From a checkpoint of a small self-supervised audio encoder (BEST-RQ).
Model: 17.8M parameters, arch conformer, norm layernorm, activation gelu, moe soft, num experts 16, layers 8, width 320.
Training: adamw at rate 0.0018, 10000 steps, batches of 192.
Rows from block 4 of a small self-supervised audio encoder (BEST-RQ), named by matrix and row number. Rows with one number belong to one neuron. Each number is 128 + 24 x the weight over its row's rms, rounded and kept within 0 to 255. All counts start at 0. Numbers have three digits each.
Before each neuron's rows are labels from the 100 clips, of 14976, where the neuron reaches its highest value: "responds to" is what is common among them. Only what is clearly more common there than usual is listed. The data: acted Russian speech (Dusha).
# fc1: first MLP up (model.blocks.4.ff1.fc1.weight, 640x320), inputs 256-319
# fc2: first MLP down (model.blocks.4.ff1.fc2.weight, 320x640, transposed), outputs 256-319

responds to: emotion: sad
fc1.443:107108142114152145204124190135127093118111137111105121097153135166108110129127119116146160167078116138169131145119095119135103158125115126111147104124144089138128095124126121154133163125141128
fc2.443:163130141134125117113126066117127135139126113167111104137094111111105131139127108098134125084192149154143141126109125117138118128155142105149117101140120133125142115163130138106150112136061144

responds to: emotion: positive
fc1.68:112105123136143141160145131112128117091124130124175132133153169152151132130123110150129140065141098121144066130098148050127116153130148169125130108108145120136124116111154112130117117110128146
fc2.68:135117122140110160147102121128098161082141139082150134117104140128138156101124129146124159122137101124127128131108095102120110170137144140120147111140178132111115128118156128076117125118137124

responds to: emotion: angry
fc1.623:119096160107166112152139102138188145121092120130107118139145136153152112119103104112120122138157069149106128105142183096176096175132107140112178115123145100153164139140121091138137111115154105
fc2.623:154122090158109113094112137148136104195136152187153142110127136146119075122126135178177116122093181091136122100105098140128149128144132129160106112161115143104124144105127124111144127154110156

responds to: emotion: neutral
fc1.157:152124143117109099119148103119149155118107139156118110106121105144158149148109121117135086132165146165127047137085151104130155147151112150124130121067131135163111134143199109144120161155153098
fc2.157:127084090086120098120137194138076097129098096082143101113117111177162113151143150135115107134144110130113105154127128133184140128155119126142145147134134145113138138072102112110102107149106155

responds to: emotion: angry
fc1.577:109135115094089108107128132124131142129126140121152109117129127084138139128103139120145153130078070148144096100178093138124090126141155136128149215146133110133166128148123080140137140063169130
fc2.577:116145147129126140107084152132115132150124133109093121167176120150157096125117169109134122138103105127097115111170125115094133150136123142103138175138114103118146141155055122162126136151120152

responds to: emotion: sad
fc1.400:131071116172122101145142112135169140137131148154126082108099173123083134145133123139153153161103140136161158153078120097108111124126137145122126131116135145143124140135119116152144140092142111
fc2.400:170111123104115178184110106095125161093145121120176176114090136186143131153129131108099145095113120111105135167153142129105143143119099136155105130164123144144134077096108095125116080175105130

responds to: emotion: positive
fc1.601:109126108129119137134155146098118143144127125150171110113107142115116171100145094117118142098134161129113147143088103103122118063127164119125149167137156117135124134109129138122101147114131118
fc2.601:104117156082127089135124123163109146159167167173130142114159123120128082176144114083112127115139173148095088152112160146151116128097123094127130114185077117091189126148122104173121126075115143

responds to: emotion: positive
fc1.56:132173123097140100122144103152129123113135153156105158130113140132130158136053133148140167122136160137119119149098115120148153122134124141115132161075144106134150144145137121135151162099146105
fc2.56:106143127156159129146130098128116091106139158183127137104110146091117132124102133116128171115069131143093107110092135134142106144123097145171108133158134144103072121100147151156121126122149144

responds to: emotion: sad
fc1.426:133119115142153129147155094129151134133105157139144129098154154159114156127102131120181096164172108107169138166109122081118116156116108115146123104131119126114128128148133110118135159097125146
fc2.426:142115114123117118129093133140113094120097085108153128123126122115138104064106109128154111142123117113105151157108136109130107083186135134158151090145122146144149130117163070175149144129137107

responds to: emotion: positive
fc1.440:128111104130147105140160134066147121093131122093118121178179149162116165136110152165151152090135134101135117183082110094135123096146121165111124130133150112182101103163146136132132132069128141
fc2.440:124126135090128107161125124087137122120134148116151158147106138150137115164130141135105171079114121100121074149102165129150104141111099127156111116149122157178122129144120158162131115161080152

responds to: emotion: sad
fc1.532:143121119097103137073129144106154098113139114136132154147111104097079093146102134127141111127123079140095127155149110091115151130150137150140149191141119112164196103142095137131116171073137115
fc2.532:150145121174132126119151107110113167141096141155112131113129110126103087112105124132160106141079130126131156160116134145134130121120144118101104142129115158112153157107108137110111156110114146

responds to: emotion: sad
fc1.97:133127137181138165161153084118125106141104136137132130104169133154118105108133123127151159102107146093124119153129114110097154155099120146115106118092175075103127128132158139134130161119144138
fc2.97:165115109104133131126134104118136133099102106149163160081076172148096079109127153130140147107142087112101131112160133092167092128122153117156092141116113134112157109086094101118144173174116113

responds to: emotion: positive
fc1.196:117129114141153089146147127089140124084169105115126158111163130172167148102121134159095154080164130123162090143103128100133068130123140141126098149119153122131109100137164145131117108111144125
fc2.196:155120119142107153146112113125151116085151141101194180173129149138129111112167138141104156131149096160114151143113132093134101131129096151136151101129156105133144161145169124178088125104118118

responds to: emotion: positive
fc1.549:119108135122093147134115132110123137090148173109138129153105108080133134141116211141099153124123107119154131127108151094127091098137118127132128192084114082132136070125144131115093128156119127
fc2.549:104148137140136127128147123140117118108120140128136100136144143172128176142107123104136113119125143126118153147124171167101109163140108092117127129124142157128116142146145138154157122114132101

responds to: emotion: neutral
fc1.286:124136124104130139122131128154128137138109117168136151100132154111144087174131144145149122151127127153161111146109115118125149138157123155144102136096152123130129158175160086122115155112143106
fc2.286:100106148129115136120095134127084147066121141113112179178148173145107142166142137085125153142122126102126154142213127099129127122166097133128084105134146110187115076105154122142153145147079112

responds to: emotion: positive
fc1.203:150135113065143074179125125101146147127115136116151140116100162137145150110105083091155112165143133120121119118136141076145152139119133163122136077106136120115144151143128125158142103112132117
fc2.203:113128154124149154137148192091149123081127118136183137097129111145178139125114126135152108083132146112165135152102177180151131140154116164134137122123134110166138123152123118088103096155116163

responds to: emotion: angry
fc1.106:110158116121151169121166130130163117149139166129124140139149157117131093114107123108160138113078101106129140168098133120110193135169122176136131135091121128136063123142143124129131112150153100
fc2.106:086119135138118088099110119145120130113131113075110087095090102110131168171101120141174132174156148121164145100100125119112189137089173125133157111144097136129166132111137147126118124140115168

responds to: emotion: angry
fc1.238:117122104142163099117140103083130107100070083117116121117156119121098108124101170121113140075143123140152106119099166138149144133132126156149159103117180120126130095125103164128078124142138123
fc2.238:153122166166107182144116063123095140108142115093140127115134149169164144123105123082146141132109120073093182136167097144127112079103148113095140125119154154094107123090115119132132145098143141

responds to: emotion: positive
fc1.417:156116133100109152146122115088105117109104161111165128139128121140151136111140095138107146123122135138127119168079108098147112148106137128110098114135152129123115148114127104151085113111151082
fc2.417:160113087137117123087138133146139101145131165093120159159072146126159099136130149135124125157124130159130138104104149115145104108153165134126146165155122145119101152144095136106106122113204124

responds to: emotion: positive
fc1.79:131118114134139126152157133107124151117130144146090137160182165121132115130130124112120141144150120158139116141111086097132122149146116144085097141083163122142115143167157119105158156104127136
fc2.79:121138099177146108122110162141103104146111172150137114123131154162093108112115082140105145129085116087142168145087106125126100119154133116145106116151145128130091130129131140142134138141125186

responds to: emotion: sad
fc1.373:157102152137151161177183148131115133123130157112147118111174163153087131128138109129110133150078113109125163172136152107111094113136142113173106118118150116116148101114142110102095141127164102
fc2.373:149105121114135129140153071092115140124114147120139157149128140134117137091149121136155128099123124129144099152120146077146110145166147160124111115166093142138127087130162122127149123153067132

responds to: emotion: sad
fc1.339:138143124167122149195131159155090075128169149138114122150139163133151134149160097144108148091110136121160137162105136136128113133182150144120092139146140123125106089124135174099132144075112111
fc2.339:138136118147127129141139111120151141089129158150114110152135082107173097112119127139146111124148159132141136149120137112090134141142156112114084113098143119132129159110136112118089140136172107

responds to: emotion: angry
fc1.326:079129137121128108112120127129134165116135135153132124159115136111167122130105160154141102144091108117139146144150142111145186177141105121138136105060132114134132154112128105127140133127123128
fc2.326:113139178145159107128106127163130106142114064134176114091132159144133129089118143164152162110139122148098119124124141132157166115101136109124143126149113132136157151158116144087147118144176172

responds to: emotion: positive
fc1.177:130116094114180151139121143107116138109167092111169145126137135140151120099108128127128130103174116128141112133173158052149119113151121112129148132154159107178122128144177132151126117118158119
fc2.177:145111135121112131135079141095142087175125160090147133169140122106128129125103101121136125104141129157124097180117110112117176150150077128140112170148204089160133139121128144124119111114153167

responds to: emotion: positive
fc1.454:123133152117140152104159131126128138109101138131122129152120115122169148111132189121180104136152085116137138173127119107132158159149131136117140131146138123123170158140139130119097128150159120
fc2.454:128080142143106160133117124183059144147183120129149124109141110160118125120102134144106151109140095116109075104137119151176154119126116157180133123122139122131120139142126165153105080167140149

responds to: emotion: sad
fc1.336:130152113161104098157143157150180130096120151137087110141135140146113118097139078130159144134091098137142135143107160147120154107180123121150132137143122110141191120116126153114109113104152112
fc2.336:127106113124097098121121130138124098129121164155145167178150159114112088154153135156132176118163123117113104108128133122130151137111068106168088150141130092121134104133103130153138149125074143

responds to: emotion: positive
fc1.222:129144167107105118145155111144145129139149133149103125130185122131143115136062114136138134131124098150115129163140119148106127147101121162098121151103129121089127120169095135170143117109126119
fc2.222:127123079086138135128176127132122106128142134152135092129154125109116137093116101101181108092081154169114142115112156142140121128165093115108098122125141106171130123110088141148163115111111110

responds to: emotion: positive
fc1.557:122125105104157117143122135110156134123138123121112092130168141113145114116118129133113133156103101140187134116100110083131132154107120158144150138107144095128095130126122129139102157137169052
fc2.557:091156125140137128149124113134099096120132144129137135148152124125130086157127128094144140116170108165151146139125141096125138097127067116144099111119125121142109124123156153152161122151118125

responds to: emotion: sad
fc1.329:104098090141178097164169135103144121091140091120139122114141137156170167093143156147143175112100142154126148168141126115133130168116114132102173136125098136125150148131133139120122133081179091
fc2.329:131158135120106129158124129196153155142116135123155144108134118143105133102156124108130101138128070161109124177098123134094074153102084132124127122137100097170125156152143160188134070089112164

responds to: emotion: angry
fc1.476:115136124072090107084135147140153115113135136129118138165107133082118114162129093111157102104142139136099126164151113117116133122118126140134113159127122106133148121133122097181091163050123105
fc2.476:157114099139128143118155123129089179134100147143130148114090126119177108182181140147132114102102124080082152140122096127137119139147173106111145101104129173124082135111120138108111101136127132

responds to: emotion: positive
fc1.319:171096116149111095110099117120137182144116108140114129111132117143165143095131158125148119116142117133159124151097123115146142124103115125134123140075168087141116145138189104091162162153126081
fc2.319:114151096148165085071133151146105129123088134122131157122161142149106133104158125126136161120135124107126183120127120095101118101123127098132104104099137127112138072128181125141136149146138133

responds to: emotion: positive
fc1.513:075128101107191131159137163082125113105159107113158150153171138102116175131118122149119143107142132164122129175091107107126147110151118161132144149129146109162147097167151120146136129090106139
fc2.513:106135110115099151158140113129105149119133153117131088125140148156151151160112145096099143121138160154097135140101187140139093145136111129144099159091127141141110148137154147120159140124113109

responds to: emotion: sad
fc1.304:141106102120171109100118097150169120145128123126134127123116179148112149116080145120102178134115100107158137113131122099111081157131068123145125119117150066134131143143114113124103110097166088
fc2.304:112092125153089210136099086144094122160127126133145153109119127127153144149136135087116110149163135176127153122137112113149120117116134124139095113147128117124150157115072079146161108166121141

responds to: emotion: positive
fc1.197:118152098099111103137161125149159134126129178155112136135149129155141176098103090124086142125123117135121126077116078099130112150111117146127136151056161116152135118163145157177110145142150118
fc2.197:138146130142146069137122106128114129155133154154130119110063146141131152117092119146128102132121133158134070099078116097169110126136080110100156094080124153139123119104160141126096123127165153

responds to: emotion: positive
fc1.126:085113135087163134185145117157120191121168150141168114131148149107153158128072124124133125111136126146162114107130095141087151159125159153137176131120061137153148149131136179119117149136115079
fc2.126:121116134152145147149155106166112143138137115165110151089133129126110108148112094157107132096145081085127118134157111095144108125095101094159149104103089133109142144120119102163115097114082135