From a checkpoint of a small self-supervised audio encoder (BEST-RQ).
Model: log mel input, arch conformer, norm layernorm, activation gelu, moe soft, num experts 16, layers 8, width 320.
Training: adamw at rate 0.0018, 10000 steps, batches of 192.
Data: trained on acted Russian speech (Dusha), 26041 training examples, 73.7 epochs.
Rows from block 2 of a small self-supervised audio encoder (BEST-RQ), named by matrix and row number. Rows with one number belong to one neuron. Each number is 128 + 32 x the weight over its row's rms, rounded and kept within 0 to 255. All counts start at 0. Numbers have three digits each. After the name is the row's rms in percent of the matrix's.
Before each neuron's rows are labels from the 100 clips, of 14976, where the neuron reaches its highest value: "top examples" is what is common among them; "loudest" is the band of the loudest frequency at the time of the peak. Only what is clearly more common there than usual is listed. The data: acted Russian speech (Dusha).
# fc1: second MLP up (model.blocks.2.mlp.fc1.weight, 640x320), inputs 0-79
# fc2: second MLP down (model.blocks.2.mlp.fc2.weight, 320x640, transposed), outputs 0-79

top examples: emotion: sad
loudest: 4000 to 8000 Hz
fc1.67 100:158099131088145167073144182115142122185125178151170131146122114148106104164149120135150102180077129171097099116072144124137137134127170132090097144095145141160140091101158148103162127150172127117144147154120109090158129151164098111141118128
fc2.67 092:132108113139115142165115134162091105159094120165144098111100102087160171128174081059135117170166144181126128139132151200197134088129092164139106139123154151112159119137124134155103105144133087103132105168087059145129090137112068152111142142

top examples: emotion: positive
loudest: 500 to 1000 Hz
fc1.586 099:188176145126185086108147062107139112152143153198089111134163119099106125147163033088107156109116070132131157143181132090147095105160124123040123060123122111136161126079141132155174088108207144171123100124128097201148100145067126158159138150
fc2.586 108:163190153155164082152135153161137121064072136101134112128163110153122109155099170143088133158101149123153140171121129127126109115120091102107163121144117119144097171154133130080111108165123118177139205105142153107148158160078109095126116144

top examples: emotion: angry
loudest: 250 to 500 Hz
fc1.121 097:090106159162104144122173093147156111186092137169077130158155179136138111138127118041105140146079118096075129112075065069083117138186123179134089038119162120115096095148091167105182142128114136088125042102180171214106105124155135087080167130
fc2.121 083:097169097083141144142140134065084182127032112125173116144176085103169177117160166164148124139117161113163161156056066095132170139121116131123130111118169131129155149154229117063042135121090134134103107108131123058142079174157191144078058059

top examples: emotion: positive
loudest: 4000 to 8000 Hz
fc1.115 098:135151098146120159109139148126139108204075169127058065078141149143121136145141125083117133115165149156036152053139155086123132138125099112184154155135149156149143147111170058118119206098167098084129080095050162143155114122113114100110105169
fc2.115 089:156156131162095127083139187157099139134124144130134169192082138077161173126101171145137087124068123143150144226101096222117086157160102120111136140161150147094084188176128147130137086129107109176142137085144094104107122116121124107157186094

top examples: emotion: angry
loudest: 4000 to 8000 Hz
fc1.166 097:082137118102122096111127108095135113112128150165123089146136183083092131120144102106083191183103100143098152171100093112104100197086170135160149134147168140109098075166091118127134187132150134072109072142116073166114085102119117173117207141
fc2.166 089:148141142101128119202150130066180124159080137144126171089135151159151132126095130115092137109128228132126123112161133135167097184123161140110131070118108141101163152152140161119160163158122167140124142187167086148150150149127116174108028122

top examples: emotion: positive
loudest: 500 to 1000 Hz
fc1.483 109:183168101124117086120147117120154136096093165132110114171120128155077121175140098112175170127114165079060119117154117117134130105115168169123096134092167128118176111143168150125177092125159093171093098157043046088133076143123081103119144137
fc2.483 103:134168134124152118081055155207110144085157111146091072107136095115093165120162093217133085180105121094124129139142082055175133129138146104124135107188130099130171137126157093174114114120167144111118136077098110110153150114088195153164121145

top examples: emotion: positive
loudest: 4000 to 8000 Hz
fc1.280 101:170123120178157149071133143154157115148120119120127075067162090150172103156116096113139170154212109192028145103141197096136142146183129131145086091111153141158165124130128068086132155123113156115148141180090096165169054132137151141170116153
fc2.280 107:125148122111110124064144143137112078147144156199060129158141095110138137097182199130119147141130113153123125109128124109198126119105100112176130092152132059164157105135179100107099101103104107132164097100131127166114107119190132084117176124

top examples: emotion: angry
loudest: 500 to 1000 Hz
fc1.73 111:115110094165125109058048136145147117151164154101101181095144147106109126104104079098103205140197104118156128090113114091170138131095130142093156091141156190193161152099107130100089064122145109094156123173160136130110136134130148124137166109
fc2.73 119:108173111222178072079113154073068083121117147119095132140153147183126102115166134102208118137100109083135189129123125169118130106094152112179089119157160137078067152085129161145103147070120123095107124149101161163115158116084145122157158109

top examples: emotion: positive
loudest: 250 to 500 Hz
fc1.163 106:158132128131091059137129128106153073156162146156121114002114122164112110175141088091123132131135133186117113100071090082103119131161099115095097174149190135113186134108137139126103102107129087064152085128145204216136105135102112134108133120
fc2.163 107:126111150170098154100114111143182182088157177102112116117180134104135128125081127180187071066129085127081082112124064166149119160117110150150186156129170090127135061138133160100155098124118109116081184187113153093113103101199139122155166158

top examples: emotion: sad
loudest: 1000 to 2000 Hz
fc1.199 115:155121090151121123162121125148134114148107104146133115147109117113074114126139116092143119139119123121079199105146169147161125132112162119094130125100171187145103133116105136091089123155108113154073124115170157110111100150095067125138083227
fc2.199 119:130119106131138129115137135174140136135099116125155109078174137120114113129068101125145110155089072159157122144174102121165120212162120164130163161109143106091143073134195180109150100173127117197153143121066156149151129131163096093125095149

top examples: emotion: positive
loudest: 4000 to 8000 Hz
fc1.49 103:160101077133140133094118100110156114169119163137114124179171145094152117107122129132153122141079097159117084136129095120138116122088098130119134143038080144120140108081191138143110137125190108131101091106056125184097074133081111115152153155
fc2.49 111:112087079209091129079070183153087170133125102158066126147083133126127142093114130169135139153092137124066128110169142112070112061097105097153110119197148114090196100121122124156097160114123142210134097096109111153138156146099182135133131157

top examples: emotion: angry
loudest: 250 to 500 Hz
fc1.536 107:125077137182112144151143119150110109124108166143133107155193173117135125156125118114074202151152121133112132133109144123153093130188136167053155126170174130178116091120067120075160100130144105103116028143124117149132099136125149095138112136
fc2.536 102:078099173072138136083132129139074104145097161095194078148100139128126160149159111107142081173094152123137115157088111068142166161160119105126092106098150093090121164118173156118179184163101142179131145161159101149125143082101136130087105056

top examples: emotion: sad
loudest: 2000 to 4000 Hz
fc1.607 099:113141088139104155164194166172171134172116120066135114120149111113079147125137142125119101157099131107057118066166156144150043095074122096175144106172139133149103128137163095028145094147130115164118141151142082129099121120122117108068141222
fc2.607 099:149152136104175154102082132160165077206114130124069127075123168108100073123124149113095156137174124121152122199138121135160036100167138096155134176158082106086132115076149122163134171133099151120112148096104166104124108097112087140114093134

top examples: emotion: angry
loudest: 250 to 500 Hz
fc1.6 087:123137107150105109119154089139160148187127129105079170128176123101114126135130086124181143128131064159100194103137121097172134098132182114233129093105139135138130128141123089136103122140094132136078124206141123129121113115153154102040082152
fc2.6 071:138130158085134120143131170112130108070133095105152156157042104125146118106108147078104171119071138094162203154130127101141062137111063130194114168133212127126101073144088143150179127172109100149150151149199160132174119104078053108130138197

top examples: emotion: positive
loudest: 250 to 500 Hz
fc1.412 080:120099073117173192102145152202170089176134122125089097089107128142122108129155113158174116137175116116182140140111124183180100094128119121068088104187100117134137142171087118157173128096128165091093123110032098160118125137126103132194086167
fc2.412 074:147135169133060185234079085147129171162110086126108132143166133108091130140107139122131101104133129078086124129148160143106125167065165173128223220141128154159140133093101179114060092122090135151177125134184123078072135103090134099136125130

top examples: emotion: sad
loudest: 250 to 500 Hz
fc1.424 090:137114120179141076072172136186165127128091203136142142089129139059068082157103104105130101130138154154122133048123125097123123151123148145074109128119183163188162128177166088092125133160147123135164106106134148147143128188139124128128128160
fc2.424 084:090150168149149139087144152154096186141118140140146117112105125134142207151125121155148077080090102109196090194119124163124044093148157114152124115144133102165139178152160116108131197109115112092111090122176126118161144129157132158061142109

top examples: emotion: angry
loudest: 250 to 500 Hz
fc1.451 101:160136127151179113151130124089111135090125108155025104134139189149136124111121125077175140162157120123157111166148108082168147130140107161167108088090127189114098103082142135089156120128151067072128094101095117141157071102113119146122113168
fc2.451 103:140108100115177171090086115166165123141145115172178110118149111191178143076086142145125145144140170126155131139168144202142125088156151087125121192163123153141138093142116122222153123083103140137142127125167117153182116186105129146172122163

top examples: emotion: positive
loudest: 500 to 1000 Hz
fc1.601 086:105132116123108147165180144095183121116161150098109082162052109144138098137093107103121176093089165158111086145117098176110137110086055145219139105124099138135159161154147103149105136149086115079132067159053124163138073132136131152176160158
fc2.601 083:121110137139101215090113115116137123172134142124082109134185157117115114125119068137174101165139062143154132093163139144106074156117131118115087135152123092196109075131167119099144123156115120135108094090144119181133204120098089089052135168

top examples: emotion: angry
loudest: 500 to 1000 Hz
fc1.302 081:153079103168122119204159141135120119081122125166136138133107124131122161118098127096190151104108109106158154128177139179091159114156062160120107165158133065143041120112095165093186167165132145099148085077157146181157109076135118122169166168
fc2.302 059:114124093089082136040103158156151036120115126112070115125081143131202115118141111140160105107180078138129105152155096143139146119140131069152141181118142106138085055204229111125115115137112086081144117087171132111109142138181139140162110113

top examples: emotion: positive
loudest: 250 to 500 Hz
fc1.327 097:140124063107161112122200165133133106179133138162058100104164084135146085155107133130099153076165127156139119135111146108087147141185071147167065109041121112090147135166127091105167133143211112123138134116100144198159128178171072127105126097
fc2.327 094:100151142156137127092125172154070105106122141084156161096093166127092148083137160157122100161137150083126103097124089096117123149135205124113121136153098116173143203120089127129124126161083074199083088192093143103134129103197133129140082113

top examples: emotion: positive
loudest: 250 to 500 Hz; 4000 to 8000 Hz
fc1.40 106:100076063155128145150186117142137078161118115142067084118181135134133131105130087084139184127100118118107146135172189110175099118076141138109097091182126110119143145094092136136199138135143132148137079128071152159099076123163080127067134132
fc2.40 118:141164164089090141132186118098138105084132129083161082118156120126123168093156158159133105145161141102122154094088111109092116119128117171116166131202093174126149139134187176139207119073178194143115197162130143130107113094071135099095121122

top examples: emotion: positive
loudest: 250 to 500 Hz
fc1.135 093:166126119098164042096138106086141134158174119183063155117145148168094140194113109110104164112131075094076079180148154059111120102152110165065147092158141106081121173053113146093096125140120069101101119165126118189116083148100119121157143145
fc2.135 075:099126136163119118125118114111108085153148173078095130079109114132129139139068165133143112138117126101097139100071055133055089079099102140135088136184198112159123146116140108147117140091100072123144123121152100092154136154131164163145105151

top examples: emotion: sad
loudest: 500 to 1000 Hz
fc1.386 105:074167094124132153119159079148170117098162126101101122075162128119080077133122113118170135199125107174118200145172115115093142158110180088159112097152126153152164140194126120128140152142137161095115143086103150177109141190079054141141161178
fc2.386 115:144130176153101106139121163103112166117145112112069140148113121132101188129076152144118112099086165108100143223184098072112122117137140150145149106094094131186139140107139171110070183129082184138167122121144191067166165112122140137147110127

top examples: emotion: angry
loudest: 250 to 500 Hz
fc1.48 092:077187106120138109101116108144139099180079105110059147093172121173106111113130119059069111120138146146030162165110143122136144135117160174186199131133155151132104097133111084103186131133143115029129157145079118115159135121180116118044136096
fc2.48 081:101079066113080123167144153121089098141119125107151122183103168139164131104109164114170153174113151124160104132215051167113082103090109138119112181158112094165180130104102112126093157176102080157055152117125153094131119160184073090144150075

top examples: emotion: sad
loudest: 250 to 500 Hz
fc1.562 107:141090113131166130145083139123102136143121189117128144123161100093136060130147046060181160099173047189140097103190123111146088096167158114074122104117130134158189121138134124144122168184127159128102126113129063132095126180131116146089098162
fc2.562 109:155142143186157114089080182071208136140100117176081117153160158173137070151084131138065166156116161154099147145142131099128126123104089165087120124172149141103149098175128148131159140134108142139139104149150189100112159092159081149100129150

top examples: emotion: positive
loudest: 500 to 1000 Hz
fc1.592 101:108178149132118138183086104062167075166119115197132083103154136132139126143127159155116147133098133098128113134186132131150119098080084140179126151107106175158124132126174131119130093073146118135071096187045122119104120130104064144162115138
fc2.592 105:111148124108117135117124106114148183162110191088212120121151109134141133124166183107089089091113169144141103118083133127094126149114146085184114083127102169111170076134144102081067167152106081124179136100178128163134155175141155150079129120

top examples: emotion: angry
loudest: 250 to 500 Hz
fc1.522 108:143137118108108137121132138102122139162100145149168125138143135130171134131107144088108142132089141130146117180108064187164123154061154155079115067161139034099132115140071099117184130156167186103059092126126141144158067162136088051170126153
fc2.522 111:166153160125146105200115122143167115118099137147097151184140098138190102103115120167128183091101095144123120088160128155141112148054121123078119118116161118109128156162113128121175097093115084139127235103133161156141135118128126150113110070

top examples: emotion: sad
loudest: 2000 to 4000 Hz
fc1.339 100:106062094179119079126138167104119134127115133166152077115089159124133103204165172114125101115128091171118123076117117110133150140104184172093115146090175105154147117179091100136125094146145075146102121081139160115121087163103132067126160146
fc2.339 105:141139143142134124087130142088100088065142091135125091105162161172126081111109186148078163177102145111123165131089063105123098166085106113150158119141175136095125106188138174149149083073179168134096144112138184090118183132103086091146103122

top examples: emotion: angry
loudest: 500 to 1000 Hz
fc1.258 083:138123104161103090161115127082113095106102177160102109126120187124119070172082116089150148132198143090119105168190119134124107065084090172144148108130130089138106120135120082157124085164138108100050076121089056153136108145101080150086135156
fc2.258 070:158143119154138115116149084137081165141136171144048129140107148163128098111103093113224076186112020100112152132117119144048095139069083110105136079133156134111107103128124119104159114099206182145117129051117116156121122105095122132108199157

top examples: emotion: positive
loudest: 4000 to 8000 Hz
fc1.195 084:181130123134104158114069094213153082132104193170117129078194144089096128125110083105206137132131091128042149130141117097164137110183061118104183107194140162119202086104092151141173186137152151157147106133147074164104114132126083169098172086
fc2.195 075:186140129135219115069106089105141136094124128139136096172134127172161129124122124158100148074186141101153090154106118093179128091199131116132108125073143183103130158103154129176100100111121130140124160126112130131146077131160116113166109093

top examples: emotion: angry
loudest: 4000 to 8000 Hz
fc1.419 089:100115111135201135129183082117154121136163092124084132088173100121125133155160075095154134168065121072124089105120139151159105114144151161150105069134117137088169152120108073141157111117129143065122082147106095140080084137188119090151121102
fc2.419 079:124150143124097122096136172109135092165150155144180156097121101114184071140145143118101107139096147133092169136101116134071068181085115164118150150136133123118073109189094109149160134112140120194088130074193148091137136099130121083126121156

top examples: emotion: angry
loudest: 4000 to 8000 Hz
fc1.275 099:184094115122123112131149139124079109153148192091195168113191149118151112189072117139139158113198092159099156145104096109123116140124149176121158098089147122131187058092080141071149114130168091087197123066178149069114145141189087133109140094
fc2.275 099:112146168144103110124151125176149157193117183137098069139118115160062098117149107135117091151100103130188148060115134062143147138135104131111142134132122148077166137076122162127139103113108158084157168143098101120129156130138158113117160069

top examples: emotion: positive
loudest: 250 to 500 Hz; 500 to 1000 Hz
fc1.103 119:078124092149122155091081163097118098211107168134113083163197145130114153125129158077166105112126104173139131162148138109122126141081102160105107065141173101121092084163088065160127124149154110129094049059071133153122116136133132126144121154
fc2.103 146:152126211076090101139186153053188123103125094138167111099198129146070117075121130130042149173029152123143143066048159136096129174161107152113163138137095122155121153137165155111106132113136095094163141181157235092123149126153130076131120108

top examples: emotion: positive
loudest: 500 to 1000 Hz
fc1.80 093:135142094135147125161143143087127116125108152154111117072126151109088077130097100092129095068143150161128171172192118127116135142145096172082121137116145129132130096130066148167173069155157092124147077113091128148173052094079125100152101189
fc2.80 086:119151224139146134114100157165109103070108156093117161142146061149134149091150146148088191115065128197155102114110157101039141140126183077079106120101154125128066148170146127134131162173084089096138129192092160133134176133120163143140113113

top examples: emotion: angry
loudest: 250 to 500 Hz
fc1.164 118:158166142122124110191107117025176107091112152149131120157067205143066107103099128104080123094117128082102117125148121102118101100149075179137121104153080103126105139105119122156150140186130114099091037100155101108105053133154117143152187144
fc2.164 132:138109123117081148065118072193133112135132164120126130091210135103117147114151075189135097149151086156182177126110098114157124143158180107117132156148108130081152140115180158132135133099156209132114206121142086141096137119111161068133140106

top examples: emotion: positive
loudest: 250 to 500 Hz
fc1.554 092:144129098182138126139136120140108136148127098184136147109135145151155133175115122105137137079187142112080084128120099123090125098061135136079108079083219106181077148082090167099157107134147089172122077100139139137076090145086088112107078169
fc2.554 079:111175164141132087212122114066101123135119080163139146123111165197108160174106131047098111098159128177066122108151148119100066145139123136155128167062146112119183127061126169098126161145062166115183182099115112118210138134073147139162156113

top examples: emotion: angry
loudest: 250 to 500 Hz
fc1.332 121:120129156171104125179240119089127107162140165102161131124146135140111135093081110075076155132157079144097170147117106106127081111098174156138125059133177094144104077164109149076164135183179161088146043151082093141117057145167124108168211138
fc2.332 131:143126154098108124160147129143146110126082155098108150139122143115107172109147083176187153111173106171124110107116044070115113148104119152108167101180135139099171125116101180186122150080156183107067132157146097167116160098156131088134166074

top examples: emotion: positive; emotion: angry
loudest: 4000 to 8000 Hz
fc1.22 113:198103119084155101126106117071156083196042191182047104181135191094113084177120139103125138149152174168126130073159152092141096121164082167096131114051163179171158074120062125127135180133128183097138090118160109163080107105114143108133159120
fc2.22 127:121112091112154089112063135156173125099072149136158191175101113120133173159129151151148165147152167134121149142195074126091140075127082126113131131126138143181173135177158092112137158152135091163087181102098056108134123140123125055139098161

top examples: emotion: positive
loudest: 250 to 500 Hz; 500 to 1000 Hz
fc1.566 117:094104084172162180100070136096108117163125166180100075133137129125132080147181148025152109114158141128146163133148089100144071168127137180128134080088144090121117080132107109153173112139157103119117091072069125118130098105095115104184104120
fc2.566 134:164161150100141144105118136080206125086130105105143123148164079142098109088123158160076113188044128116054158101017154136097181123132104157102111101148124111123098124156135141087145128112156075122167167112161199075152154111123060104088151154